config.toml
model = "image flow-matching model"
dataset = "stained colorectal tissue patches (NCT-CRC-HE-100K)"
train_examples = 22605
image_size = 48
horizontal_flip = true
conditioning = "none"
arch = "uvit"
objective = "flow_matching"
cond_dim = 256
logit_normal_time = false
norm = "layernorm"
norm_position = "pre"
activation = "quick_gelu"
head_dim = 64
fused_qkv = true
qk_norm = false
layer_scale_init = 0.1
parallel_block = true
moe = "top_k"
drop_path = 0.15
num_experts = 4
moe_every = 1
expert_mlp_ratio = 0.5
experts_per_token = 1
shared_expert = false
patch_size = [8, 8]
layers = 12
width = 320
positions = "conv"
residual_init = "none"
optimizer = "adam_atan2"
lr = 0.00091
beta1 = 0.9
beta2 = 0.95
grad_clip = 1.0
steps = 9000
batch_size = 128
epochs = 51.0
lr_schedule = "cosine_restarts"
final_lr_fraction = 0
warmup_steps = 270
weight_decay = 0.4
Rows from expert 2 of block 2, named by matrix and row number. Rows with one number belong to one neuron. Each number is 500 + 50 x the weight over its row's rms, rounded and kept within 0 to 999. All counts start at 0. Numbers have three digits each.
# up: expert up (model.blocks.2.mlp.up, 4x160x320), inputs 214-319
# down: expert down (model.blocks.2.mlp.down, 4x320x160, transposed), outputs 214-319
up.50:535485582451539529488542453450499385547561456551469566477494496505573477477497477583590545385477496473474560530525529491572552510505529531477513529529506532490498509546559454544512566480509424516465530557461501449490585493456463515659486495486554513485548382541486536565490476537427483471550464528498475479590574442523
down.50:537495607486507598533502545423496506536460491515452432472517561449411529551612508405467467552392472438510460488537573518490397474506524510520600534506501428468479491482567483519488381471477445507559450475492508521574435463409450454604451511496533508456444483506566516471528528473518522432491443465524501611494586498505
up.51:533541426577503534530530441576468476483617449387486493563422406462429481375475470441499533570453440432433544477527503559509520489456503462485541449563455526437634547494463506472558582536435525483492510454548488531436556502495546496434464511492545409496489543464603527479523602488563570518499528505549483495513499521528
down.51:508585475488583485490557502446432441473417509435567442498534509463508556440469457552634484502497425504578466451410450547520459437405497506426438505562438525494548500530501477485559501496452410455524453478471437473575506594435517389581539509438516514545616479477496449567498472553480510517591521524590493488569525397435
up.52:481467487563519593525484417541483511487539497484475486551458471427455509442501503551520525485553561481483483511510451588475448460431433552480483583510538481470519574542535506543557465547541494532537576549566549498577573481490574568534406523535498430540494477457498466500529477581408498476453528553457489449557397530534
down.52:595648446483566489504467578464417538513455502437454515439527468514438514633547517465493433552479465491556384504379581486479395520551500475532466480531429539519496505511513532561526532508489507452550569493528446491588429512470549407514534507580568506544492543518552536480491507542573529507456509492543457554478496535508
up.53:486506497625554491497451501483499492443550480558443449568403440414480477503442496505472484572460590449583556575479533499583526501535469538382521484502388527498466540485439473529512465482453568598558478553425549488545545506490486535449550491427515484639525490495501462539425527589468519455520517411500460492670453487432
down.53:438511428531532419462525497478453435453539445467480482506538451560590436466562477582478473549447538471548423485561512498534544517456514510405489532565513554432470433537420533518617515604423488596586500593422500439522545522516567451555484395599458545494575525526535505477498462515449425571522424508486489452533412474442
up.54:521493517489511536478547521470518418520531414529443555575499525513527503508511548500503591462526498511542535450552458493497530548463532483501469547528457491513534519574577513573569590482510368484514483604485468450469523500485578505681498540558506567470578470578473519564503532446430460462461485591519510483587511475555
down.54:495472623495535567514527498493568438567478498452460598475522538553475367522469464476518476581418436455557535538517556517524428407474537564451495469440555433465524463493541572546439501518482473562431462409520486436571543446421505537601452490525558525462444476546481487462491532337447452577497500503479374550492495514575
up.55:452541513539439492560416493517476471555491480518554451469522445434409566514541531497561463542520568525554408557532537494545460485483481531438583405473456554519520520521435526507524443551564432524429525573500438492615536475479476549507506419490475445590496486498490515449529546424621513491516537556461537521562459515483
down.55:538517467511515450505447502563469424444530489532503529503528555548421517516503449546518450438534515540581563467502454552497426479489617500520593429435466514501509493490483506418566482493422526532483574591495492524520456432476546544474467423527515539506534468520557578532525573455475511588525522558487433550535478543469
up.56:497447509509572498565484470579461427492515438465465483548470557429491546479508495568465449487489516472532447522507492478575393462413425442503537540484444437544503529487496641437578533483497454535541494461554453521420530500570619472479566465530523429488538578482522487512489479523513467473584585449474484498513515495460
down.56:568563492435491460513505563387477420484460454499545615431540521544469416528532556554445465583474464457497419513524474482443453576419534576556468482497480444544514520523575505508559568485556420559565589538549516478558480528435559477564493425556468473472423475495626550512545596499494469436450514471574402534464589553483
up.57:558470491429502479502443577484420421522473543547425470525441471412408455526439571549506589593420514452511528463477469551451492516541540475423478484536514486454452438510581530527489513446457481547533445522428509464543475534503513478479495566572605476531536509522457446538580470578465486506535503441562500448499514497415
down.57:546423454438517387500508479399555475550584485513534516505508445594457456457494491532501528473504483544559534535463413530539402573501529446457468565493518539480522516569461510531519538494539479572556546535555422528560472573482603439574435527486511469518441428524508537573554512413469532551471554485544419542403502505398
up.58:429555477585417542461442528497560530464416510495583458542493562505482543522510480470459474549504516526445418533522521546437505566405492494492535523543555448523477525394409578362407461518542585551474561528489548470514423485438621524553488522390504539519481459473524478493517418407517537519433518479470491588385566559564
down.58:416470484529551419511505436611512558516549489498457473567479510531538557488467500555506624378453527583523551498464445538582565449550494468459475553435517593510500470554362484486508512516466532495467485519466502543468612428626459543389513526542498522554577498505471530506494484531489440498498511530475558403550413538451
up.59:543523504536495438475612498523486472480477473482514482581519579483512501475429432521486541543434514502531500470542542445581524507570513470464488453466503519545540418431479498519497580503431539569541512527508483479361475547498569421500652526503482579437597489588481547531417507455494530548562473460528480453480537505438
down.59:488458446555476478440460522508483506514484447529450575608424521517429451430515577507495450424506456491555487524463511424486565512580510411483441447476500461505505426403482482577517526453511533516467563502590527539503557530425466397519566488521515516513554564506502455493428536461577466549525512450570566538542476484445
up.60:493532461531507453565501438540454465479495398454495599492514604573543495540548583601493462563472600518520521464461527417492514489575493460479467409454467511500503565398455481503486530495494472490523545481541433479467478454481480499485643512466499478528600449621507621489400457447526528505571530495442465461516528503462
down.60:599504449557488494447511548478432539480562474472534538510518507505480484441465601626494384460469499555526427523493523455428439501545514413529478451566415538501498444500492470530498440507480561465467576504585460500479487570397446485505588504513530523539455463440459542436393457531569510516465515376480538546519450513459
up.61:520577615566487427373669532557507540491455437553526454459482509546458511502464449527557529508389572506496549451502542498556454420487559544524451567464441509509535486586578531422509565517462448483490509547554529488388559543564463462521460448468484540445498510513462543465578535464413530530485479490597442465496396479424
down.61:400456476490466497539464437567517447488512361498409539565418507488490553564467419494529464480390528564469522555534461489448556559539519411480537496445518512522535515367454530560532531461532454496423499432439448572393506473589514492436546544508507547450513549535487526544480502462585604516455486498419494479586532505527
up.62:483616481525541456482585385471490443471492504610484484518484476589464635554534484503535456474436495547482490516518526481614537500499542606552503471449413481496511507493502486518432516468523530550440498524457513554468506507478501464482563455395529517495479460489533540523570485422512473516579526497511493510525438383449
down.62:488439479497501481505572500473490452526486535479421537578509555572490533470566505579513500435404497499556439463548474456592500508453568493503473488524476516546573532547471498528569515531466448578443551622517480588582561578492579435458441365468585510442535442535526492510579467407501444447484463469540517487469449507470
up.63:447471577569529573440575445583518475522646520432527566491475511557507532507484463456451508432453520617456513446503563590508520349459470478546500532474440545617565559491467556500446486468528574477491556458496602479550520513500524392492511418472478539567550537475560541462353504443483485425400503551544450535461498443475
down.63:538436489571576438443477442521511464520623458545511531570509523543459453460511451621550451471456529513555435445534467514572487469515531560445532437438473495475509500506458494479537475566464480551462471574483474470524576550551507445494525389496567451497558416544424444563467453452471492465428478590493428474486431477446
up.64:415452565477529557417534514575551499504582465532475458518396505512454484408464422515417594428538475444526491479418435454478518485526484448554565477526481433671449527512488544533501545618480552528442503393432524487504511473513550415523518438504530464498492576492495496510449471490490511525499536610515496460485538511549
down.64:412456536531468428494577506503484498485599475490406490553516531460528457483500466511471503499543454550545580506566417593581514522472521507417561498467488468499541512501489482470456519514507491535576522578475511478529556537522551467457471471527542413550522461456450439633540388435448501496489505542524501414467448452442
up.65:461490504535546503469535527486420457454533561576497596474437467531532450423507540490507525514393517522442549549513553566556567483432413482470522494592433514620488420501444514445543590458520544475456455533524590455601475531468531539491426497533586491563556457469437487515431493554475515468461527514482511554535456448513
down.65:416521487531493438467510483505505530525503514525618553480559532563503506490492439515579527500434650474582503445544544560588528572495500498439407516428523531547499507491485458538604557473477439500425498562424533474539432599537484465593465473435495545423481458504494476526502488487495468461547545570445491594504456528536
up.66:509537467514536485497432553487461454518450523553478587520461461506396533497528500578530539603403593459508612539466462497470494518480479490486541474564507507479376431458501491484482497536507489495535404526467514575590486467438430531494477531530522423506500461509432464534617420462487456572483506446502518510483507464499
down.66:483450432436500493490444534473568463533512456538535523498483505483452451532516548538550512410506564485555487491478512491492487567492509505457548453516457532519470466529427458549621515603481482521524473626523393585520490489486500450538498508428421466499514478478485455541482550413456459550507582500500398455457398495497
up.67:542536541454482395480546532527476531564421418461546451560561558527545506563532511505460510553459555457493478501532552426475438518488532476527478442474553413542512365495473510454514509497467459591492474518488458451423406586514538463438543499561482490508512550597474439474504466523490557559528481450536393459502578626472
down.67:410448471459489464453457453561502551461472517557488542446462467543423528355305428505557568429493488632539582453492480501513561554572478413369412511538512553499536509468474502497535555423453591414481511507520460478502473411504437535430464546475442475448537603490396470477482485519505471555546475533508605468435450452505
up.68:451564549553496454453549531551537463489386513510506493460554529536469513536504402500457498506431561530533554540492502543499481473484567484443565577445470469520495505548537716393531447547475405538496491489501440491480524485539480537531447496463487463461451510480535507495556465466511518534526518487492427480482543461435
down.68:469499529533476563506503529564508383494450435492524533486445475442471523528466488432553480568475515480406534542547506428422528570542477498530517513419501360597522539525473532421418546450500472523472481461465560498485499520545493531471516573541522535528397560512539571496489570504565570490485495442420472552476572568475
up.69:475511553522529481414540447572457490511465476531519497491502534529499512532466413517545475519352510527588531486459563527536531495483500478455568436463472575452527510454502619448536530552425411578496469452490411496475539431522493447587450446461605478441488544567454579578550476450513552531492519546481407407515503490480
down.69:464471474533400549560486503564497466458492486490522494429414454493590551565446571415486564513477525469436541539503490499447530479502446482600529446492500462522476477473450472530407472431570575519448488394548592415509502514502400545469547580520510569540401559465576495504443506592593588467550554478467596499522530579561
up.70:507529457566451477443541491540511499564478502490499546499501572494515470553531453532524531564413506515603455477493554510466539516456502528426576450530513568554633426462463601439476540531477451563485537511466413504519493475493503489630501496453500495514566471535390532600523471487531532528528484585446416382549411496490
down.70:443461542507459578536583465465568546494538523527469457477522448419501507535438501430527591391486512480417609568465430486503596513548489435521468453475564480466471559524480398514433409493634561453488439434527589473505516421457381568490425600491435553538386484493499488524497519505514492483543498447501484443500560536560
up.71:501521410410509441495562537499534528458468549502496455424553442503519483524488555487463499468587493504437589495444453544481536533509547545536433485498467503432440441478548422533521512518497483450479442498495501448497450550519393558391465515534422496484422525428451521453534562540474437515529383556537554468519418422472
down.71:450517478508457480576429473484471428422554433555538527449552531529492493480506438489506501605535481516474498443534447567456489481519489482538527489411534460435500555486494422533529482420450460478579480536562521528483530499628489547453537501568515419554437448452596552502441433458517419445458480434442450431447562546453
up.72:571455544469533551461521442518438472456555509635475497535420557426546458410427534476558539482470411527514501479513534500583492504475469465495455526455510562557537509578518561546566628484458491518573458481527507501481584456571623406549493517541623496447551472526447583634561545566491533507506548491520463452519468491552
down.72:531564436460426411504415523516494450512493412424595602489585441518468507550573468536503473527439568424529496540533477630474503513482595504612515422498530511496454562470511507466498493481578459462512604522488496517512432488515491589475534421550416549454439467454572528560513583532525547536436453451480500562429537522450
up.73:501488523472514454544447494541474426497566415449418478482486539538502483531516524520497431541459564496471442481435457451474472485518522419501528372470390504540454549422441496490487532480468479478527446421556467533488454503521486490468646564532538424524524514629553569518447501452551439428597469533436503477510561557464
down.73:536540432434505431538435556436386462465494447405511463472579509469518517585539537541442455534485453465517479503550495448476457414469525413528573357522418498509514497460489482515544524439450457491588653472513454458590405487408504467541594423580515407506494491498539544458463449519571446473491598483489425497507515515475
up.74:546491505538488434542477550557326495608435427419531503473532613485463516478500519542437413517426635488454528467493548457459444478534439540477468427541456517458540544391505514449554575493456439458493528493569452524395498518582492514449569501468504499476550540509473536474485511448549473521489573481516460463524396533484
down.74:562542520583528501453511563418559531476474532488531518554554403517430416489551486468527494479495361487565423466454483511496450468515548475403588516498507480456462488590530541446514507543436524598498539514531482551571486496489585475579419417518607450539475473495537555585507519488471609481428522481446439561440490455568
up.75:470416536485528465521463508544453502478550422467500429512509483431428536524482484461586498510414470541561482450455534458482512525553473510505538402572460537490450489535456528539466532406521556540552537478503457494519585452529467530444496459496558505497458563510457462529505417497606470498556636448521531486478426479446
down.75:484531519455450435497501529407500449465422486500367511517552507530451491531541461543446506514468474500503487411520522573450540503471487552531456508502530388451447459464613494608535459428447466512426496450516585475496553521454628506623454451484436419452502545491577463482456414485519512504477456502498465534463502475517
up.76:481481559506488528547448474560494478443458412467493476527446544403487533637477439547467540545516576471417547421576574457504411536548435518609509515429552464479527517502500535448483493583534496519522510415518526465399519457525507486464581476499503467451586499529500605489477472475485489547567560491511476441461523518488
down.76:477479402495508405458562478459455500552518436490499532536511494533382475437516531612549489542549518500558489514477581486523427554549545433492530482553499650477557443482458506518582554522455428451554519578476391527486480555488554457563495502521509485556542437521494515545491501499513544501438371486458469488511444543497
up.77:504479555544432499491504448476542493473533441478530420582490559429455387475456502465491602549524396451521463389542539560513542489544496507453503597511508449548523502551483471566601608492547539522509600463546558495434550540566677443513422485555521476516591502495537502497450513485501532494493461499515456418563444575513
down.77:571610435482506512477456591395373516578466539476453542493527510549468469519541551518518443569476457534525368488409551434444429453503468409550513501502447469482495529492439513591572485467434520504562569407540455499584448524431499482597487523525487497522483559537571475489489523551532482460448523517561452547523577520532
up.78:507542504419530538516460521550497455497520512534496563461468490503461493478458519499481499464465538516470409478586431455627434443444469509475502456431512553586452449528435479486404530482510360503527527548542510482466501441504480478418514486510594513561597495579476600511452530431599503523488507460468529519451557502529
down.78:551594453414611468448498632442449539482515462484436516480510443487595477398475531565524485608513430504458371452516496487551508523493506479572418474573445551478505523483504533575468552534507421523509555592464413451512401541419485409516565465504526524538554485467486453531437484483551497576472420456458580498493468532487
up.79:490528551620454536451535539498485535486564549534562519534468600500440507522428476511534505443465575457525521665556495473485492439416476580485507591579505516562574483477527453516473564549559544555441529545446558526466463534515521393554445492456513603486574511536455484543452519507478510531461577600546489495493489465507
down.79:466435481551394439449441391491498549537503496531458560506461433436345542572604500469492428441490511598502547531523432522546485501542499439506525569498523521553542481482450432592555569554447553624456532511475513441548545524522533498518536554469462562537585566515478442528540431614509503558477517542480487528558447452544
up.80:465511527516600465416544440518512424505570431502409454477423465509478426465435411547511465450460535508468513468484462374555493476457546482522497401452413550525506524507507490501466536624390423563429457385436477477452465465510474433480554415487567456455505587523527565506572502491486529566518532561545413420522539451488
down.80:445558458475516458423529544475383492536426428511423489521524564510458459513520468541535433481472435479494497492515504469569492559533578448410433457489490507511573505458512505583517471462443428465522504482533488553524475553487530421520494435550590432447571481472478509476498449482478481437490420505561496538550427389444
up.81:539541529488495475504512509452498460470461452523448427492527553421448498478458474473630404580516516507550564555514462411544473532570501448438469498446500531457513478604551484550511567577470497622472455453456402450462492502497516479480481485582542444492559572577430562476607555595607531554580516564455482402507532504477
down.81:523425494504499428465571421450479475477576416561543481545584504536419431565533386562524462525487441490546458468547419577531516530532527462427398492516540490496485592500518458449477464511511487506537452525460495507494487474562554520504453389580528437474598508498446546589551450503451568464520359554553510433484478389443
up.82:550448454477594546616441434494499499405622484529459517541449466454525537509525542516546477545523522538513448488530430517495501483515440461543528430499544542515424484510424449581494475467513525527587481521475479525557532475447546483432576532538524461564566489625493534567416500519537494479573537504473561520536547500491
down.82:575515467544485557463496488584446454469473438485460542511439411468534447499496558468549514509543452429466377409473573393461496479683463522513524486512482432600429488536469518462493521478483543505517506458517489490505578493552471508489498556515592513585445549548575499446409517543561564487573481421507561486616489536551
up.83:489411546453404511515441612462482482508497489486515550484425499450394437528421558541510444543492473475619502560585495425460503500568440417367473533469468530479519513499531465555540448462516541492551457538440476530467582526573506490550507508590485565612612445527475464519474509593564477487467505501457500558499498479488
down.83:556463521431453499445427520478491511478523560574389551525477517530499469486543550481477493576441476549567449532534570510507570536475498533490467477487398454563509471504552534577526459462527508500517559597548435464565502557577546509551476470571402517540539493437567605524544657586465436534513530508496445479484517463498
up.84:539431472472555492650489491542473520553469542531473518473466549499444514536498472453458566456559452497495497517465500484527472445416411568530421554528538467498520567680490447569477490458531541501554509517535551523577605522617511530438446475475511547555502627380505496580621536602469458448435529495461468413488337482500
down.84:525532469500507508547461517434480476524501583477497537438515474595533452641562465439525471594496394452508469509431495406512432422386462478539515475546528481466525508463490537564478506513530497516578528440509491508654453515467529477495486542500486551550502541537518482514524516502564490507517581561528420563472573478623
up.85:547553523487485499560471534527481478598468554497582486416519559546483538492439429489485521500439441549444531468518565471495449405436417540528519501468557573524558539497447554516431516546453552504493473525504494523523505490573521511577451447475495527439540550493413452539611427575515552538404502571468428457495401476552
down.85:505500536578501598490562506455446537401531503550521474446492350461496486525516491446528479472558396502446448444398436511469512416630458496564599480545496451546461587537531494576462480481518512463504433411538530451526459487500415489485495545494600470552380457509625566516400486491530509446589525465498528491496591519560
up.86:569542445457454497546532567567512463568526514558412570494508487538493438436530496541517576493518474514539488570454483488446483470562578507528436505544458485585606486603557492516490567484478429444460504491514511476487518538502522427532499512588525438500486485478513493519513494493501536531495453613445541529460483487508
down.86:475521456445564449512532508454453498501520446467517541516550584580512475417555455558521519517553560523609471398542465519563424548470477542526559473473472499424537432519519456560540510497442416490515430519462446506543453539565635464600586410514464507412471439535574525483486421494444469476528565530494468541399459508455
up.87:479411571423491473489522503470543504491446557625518564431507568535520501616516571574499525416494565567574450527494532380507496496561482527551462556426511496553391468496540498571431425424520511549519485546420499481562503512526477480554602506476475562536554431540387481541467417533464466463513511486467537490477469446443
down.87:496498441474519451447464462523473413487501520444593621496503531579471502384513519568449459441497522516577411508413542530494435493470584491474429492502465502471520447517533515534491552493477440450475503573449417572557444614507513411561568512504500575527592448478499499521497528579525500516486501496563513473532405456479
up.88:515505510479525472514467539533471495517517530508502546504460531466539512515450474383531533565482436476516518425540593479552499464606421422583492433514538539582515463440431467477564569486542550442460441326541518490427481526512504432406589488556602497464578549543519544584503554480590461529590543385498494455439449585444
down.88:497535527482508409472402574469501496495525458427431520523549486538462488619589465549453468490479454452595486442491549568518523488509549645457555433560403480498510430494557470533619534588474463521478461501475447477528476475497519477500489455624622568471530491577470524459484542496471545580485454544524501574549492422520
up.89:492445514584452532570499457586459522459526451455518489550449521427448509440498557572445511485531608489469473519518428583494517499480430490473483581536510504509584516486512484546578544533508529502519561534555584470484505486452632540469472548566462494478573463517491541459384449510477493464497511572494547492534470551480
down.89:503587473560517461460496519541445538475514432416495431542464465510533507484527533547498471489541561486519479471486519526469439487569505442527470485496474490479447418474469541497537560578450595523441482463494501485563526526586494449471581472490577504521527545507527430454420465574498480580467475528550582546551473478486
up.90:595533467469508539590464437536450501468566531556345578484398441543487530493509554509543539507489586549530524593497451489508510516503460552521430439520455565478503481531459491527454470535435464554560448527456502503598516460507473469457603527485550464513515522494459521594486479559448486495552523513431522502526485476440
down.90:615597485585517599457385453547423464491450466511507585523445445463430445562452569508540469577544396556486361432447491478423430514553505455532507503474442555553484498495494480581556537522449558508540554466515456489500423462498489509553496522507527535546473578516499433465489511458460462497532434487533439544478556548519
up.91:513557513469583486459515561449578627545514530545520448386535458528428527500451424470478512424508478447463495520419575531514503534429549473588451500525517524441454491496523473534502436469486595464460454479429407506484466527472410471527449421423399556462466474508439448521609501530446462513540483485599488513517463483506
down.91:424482464474514534486548468668431499465480476523527536491406555477518474404523473550522552561510429521497459466516429483499555427557446458483403548443526559562530546556383502519490550489533514499523505547528539518440667453732485509408522548518581498530579609465467530574551486571505480494488585488445508378567428527479
up.92:406513495574533564470464488539484472443566479534504523498433447479445509496509511576574434432463645604468459604509452489503497479419472538466473500484421519477467555555515495471461464516496455494567516588505483476607533438478459522505462448432507491611447475486476509458462474479513497491455569589474486518583486484566
down.92:503520493537484467467453482497460486534495501478448574479488552515437526598566447591501412476459562530549476514512555575510500486446578604478526443514414493478557489501482463498600513522405478566460482528473425516500480567518553474541507472578567520491543487564496562521511609537453516576492499534509464527543473480508
up.93:541477538519466430475535494505441508602513461475521546561448531569539509570441433479549469460435537433621415464488513503473453528465485504514539523536498433528687525485483550448455515639480460539550443559513465535488532435453543494573536477454526514492593463565553542504495431401558479467526501541520503507448541506503
down.93:404445569512510512513521509545571500426534495479562500570475481492449518554527430475523532485502503521420585593542417439520459453530474482439475515368548510543438475447457482537426477421506541451415550522437517415524527563542484497528492622514448628452431471476381530524479504487470516594541542476436467457449507555509
up.94:481475536521587488458509509510489449494570542616506599484430487450483469482450478485555541527401581578464585545554553523579500403440397502484485461574471570555443471526408499439577548514552525490486435491499529496572513506480449463508476459548569464539550518466425507521480504467503470495474522449522430487511454464570
down.94:397524450483507487513465479491482504502490485490573562515489599549480484479522451551500451492429620506551496394511535413523475575466558477434409511447456510508534409491481539539637520550416432575460486513500501539494473544494559428555495461442444539494536513552518486526552515462467431485474529560509404517583403578506
up.95:501580447510437613543581397523515456437469483516533646519535579559555455502560546556502542444562474556472499505561479451544475442482475468556495628469572418544488487546528500520538509520540388465450540566566529430522507502496562492548490490514486476544580470501461553445392461405570460549473411622468575540479503509595
down.95:423475456487526438528489449480493456527515444508514540473609540542477520514534433599459495525512566502579519437602497548590508529470521520446475438507538463448516427514498460508589518558437462522434436537492534471556505549589630453564480406539522518475615448562494558492497440461424468560521490577468510532530470465395
up.96:518465395499502531461419535516455576524560492493476480490444439503374412412488515483545520455548478439459526459400485509467543488506567533454508466575585532439510519563531496480623488539549505443480534503509487518536481532471486562489409457528499505538453497424482439503596560605432578513448500586570472493582445491545
down.96:517505499525542491467625498619457518554448499504487452456441494425485551537481501478537590570574462474536547512474476553518479504520396357493483583496431488595518554580496494498522556486530468528599543511457462481509573438693506430427491529518495425520510560511583498557503456542446504481452570488482516472536484529442
up.97:501424421485570550533528451564481504490476506500449504473443463439527510492493485532516594493511496497527533470464528508538487536445425554543461501545541507427448481579414471475555493550458482580515485474508459535556629422504493562441493526517541402540492523363457526554602472528446475512513510424483443433558380514523
down.97:537563471518497551580431546511452453472461519455472553460525514549445497579563479461478441500494466531476409488408526407423455535482468510536542475548445575543492490504466499526558502475550487457560551548545520536560419508478564449462536424479484520530522560531558499424512542567579522481429608512542498559425508480611
up.98:428462536511641495428537457538549461562557406500489492533396472551541441515512497550413561384460480539508517467454507401553527526440527476576517417466439530486533577506486567487476500587451448477500511444500493555462542453515513437554587432449490499478488478511543553546486516388458499533505555503513390459564539483555
down.98:409602525484560484449514598450507510533509511496405545577503602455466410384541536480517452566477472513537500497494515479523517514470582523399475501414443476500591540467489567598539530508433393456490459532530446567491536541429511420535460450534504468561562497517488453516515426441426414504383449514494377535537478437537
up.99:508475389488504459568489524428494581458529489503500443543516527454493446454478515401477580382578481499368484487472502451481510499526497540553507471570558452519535444504507401597507468483585576444452549486489594409462418625432495543400481517551448546457518496444504518420438462513506457494554484523552552517547473452530
down.99:479467439465496445502510454652437514437456390514502510466429465457533558474540499587506529504555502479541477435527449482534506416598527470505417539426472486554562584563431457563589525475480530479505514486521555482465648466725452476401554468500542443504511560470573556506427500617503508518534516538531550423553427507425
up.100:497435428493590554469582513451569576461523528577477492465494455521571501511525512497525588407550505494457590463457516546467542494441481527619475539546525539424400483540512474616546458543551489542490480517466506465561514488398440526486448470482488447440486440416460484525552503517364490494511447554575510470544429405547
down.100:464481509493530512526495391635488469503452540458427557491388491499411475492518449515537512471507478459483393507455493459585508457556474519466499506417568498600515567525454503513536577516503521526503504512516482562494614455641513495419496516532528515554490610527516494506489489578471509540438587476489508509479455602504
up.101:526576461512499437515531489503491434543475466548463458582511589559430585546497559544509502553511468581429467458542556503479446450526448457558486509532453552545457511489570561536495586572546543573450513397500530551473476465496587421612544497451560427430487602549571623480630536487477456525522553510488560420467425450413
down.101:434394499451474439532507418394490429394540515573498581630511554595497548476429528562584444454429475542560519451546443522597442495482549470466522498472524476519565448458538514526555497531441495570467502597470454546533552561473612430577482413515512519481495466507499535529546461503449487518458550545455488421449416478434
up.102:459593532551462439547562454490489459392552506565509477488521482511552513483512471518518490442495450512533417537536449455515546417548517542464485531428512473594522523500556486559484504535459444692465475609469414547549601413506551471582586559461542506533480508527485528489368434529519485525536446623495506461529503569543
down.102:365463526562473393490523485487566455527525487468530499484557570578501453418488414571512536458458520498598522467511449607573498504413549547434495497422516531443534481507495441479513525535394496613424469594463533548524535558526581516562471419536631524532490468541543517547571446458415492548480491543428523502490524436448
up.103:481534443480546460502512503438500577485511554510495502413542460528454471482486495454496521422547414528461506468396476529497551539492560534548461521550580512405484504527537462572512449515543454462469523527510512445544515562469397554470425531485395537464397478435421451483564542541406496530480391537529486505525441421533
down.103:456511505439495499539521444666478470486437495554509523527519559521468518453480445551535589534520548508494553494480488515535474445511429530434470541439512545504596588541449502523563554450480459485519509525515549523456673493705552548404473477494567443506537565460486626561519489571504483502416551457490496415509474554427
up.104:542526444477476580583458502487494504545440505532551559529512522533533569541594560462502512459443452522557509540522539481452495512534467562612480549511508442466485545506449505525502476378514561442555481598571468591473617527503474471605529575480453536538525411531475509527539482423503408521526485420361552527562490544535
down.104:518453477498526474469495497513510467594522482592460552535497560569534488491538508584458526561449486591624487469495497505504571482488502557421508457458460543458616441543470470565543427532453484487541446575492446517490530459593533494486522400564555487434588454451507479487545430451512419539470502499370479417545395469487
up.105:577452490392480538541426429544438536471570498509474485577515510403460480438493483511529560566512456587531496508537486545437515523473425491519455530559582567475508496520466475566532497460522473518506474588563443543473579522513540492566511483606450476549517418504405424570481515546462507512572448494472584432538488536482
down.105:558558527546562549504543606547557461573545504568477523392489554534451496460445537462491495591563452533562430506408555457444428570525452565555585465521414487524475418502568557469530570548467607487499482488443483481570450476486469539428529514515567584438462539450567545484510483464499520531442545479483496518361539557604
up.106:612445447403568483483522497460485525449538555590458519417460476467562444537446524504615568461518460501491517466528521437563526480525476502601441476515538573475427532556452437599514511482549522486554480522473541520502544525486393472470539481494534531518544525500415509642512492497499480495563482439560505426559446467450
down.106:517515496499528632505449474634458411533486476549544602455414568532445533501499521430506594529516433463494401503494551410454493476554431465462445544505498494573544512569457528467502600422546431508542518525560543554538560432568464468534505514515579504457494590546539545527468466547585471470508532471465499528529465529611
up.107:513499531498597516488550500498500479526528506620450461538410463503483437446540448541499574397482451530612471462497507493534491525492503476452540551400522465547520499604506638564575537460458530580534468488505499490520596576571617442516434426556550433529491540473530547569595508501469506524484572541468457476492467462496
down.107:536444515543460502574507582450509405512551495459518503431550464471445493611506532545506473486479515518460495526492533452532518472439448467495550470572483530440511543407451458490487490485587440470545580476590557516503429519397490489518538544570417486507444450479471581485490545508624559489480619471448510548505500570450
up.108:568554567517626559542574369525462456496575454487421565460494546561529549508510478506505569483441492549576496489533531452616496523604555496582508460505520501545561470570501487567476477522432470467527474571465456544499532468503472415515636504494527563478565448540505526568445508410510499462551519425527548529482615509481
down.108:488519568453555593433531503543457478526559476480414558560536526504594519475544550458502478547567539487486483517457556446482453463521500559492474477377516440504516504459513535513442564445534534519451606412566540532548595560416510482423513476475623507496510492497444460554427443373448463561544468579393490479566466431459
up.109:574467495423446510545473513532478479511434555499499592448529559433494451528484502614550479497527587559603495617465439425465485523542498488411415596477553471446485577567523480588429485357469409556576533572479483443525551567575486526574488555586513559536594503530422451547477499603483498472478522604483544535485488474419
down.109:613429512503510457484404470455424444514489484497532584504573567610417469513550458545398492478533452576557460478469591580496408519472592581483526491503402506489573486524519484584545484468507495505504523554520425550544428534449630477581546408553500470487554492515499507447545486564462561549475477577573431558463450449530
up.110:437448496643568497471541455490552490426503472541500479548430514446519458537452464564504530495518600450497552472586512471541500445418437465469488522460469545471470532440483483517486471599533456541545483486454545477525457482484518516555501471510523467455636494490483606507489426447457498499422545443581401514510489473452
down.110:551534462531452494469465407460485554508495524432471486489437441504475529562505506549530452449487554549453470514568544535502566488555515412497521552545540497523409450480367531533560509545435487513458513510506469465476478485540510433548540545529450558558572487521443501504455551524555479555480457487607456504569423558491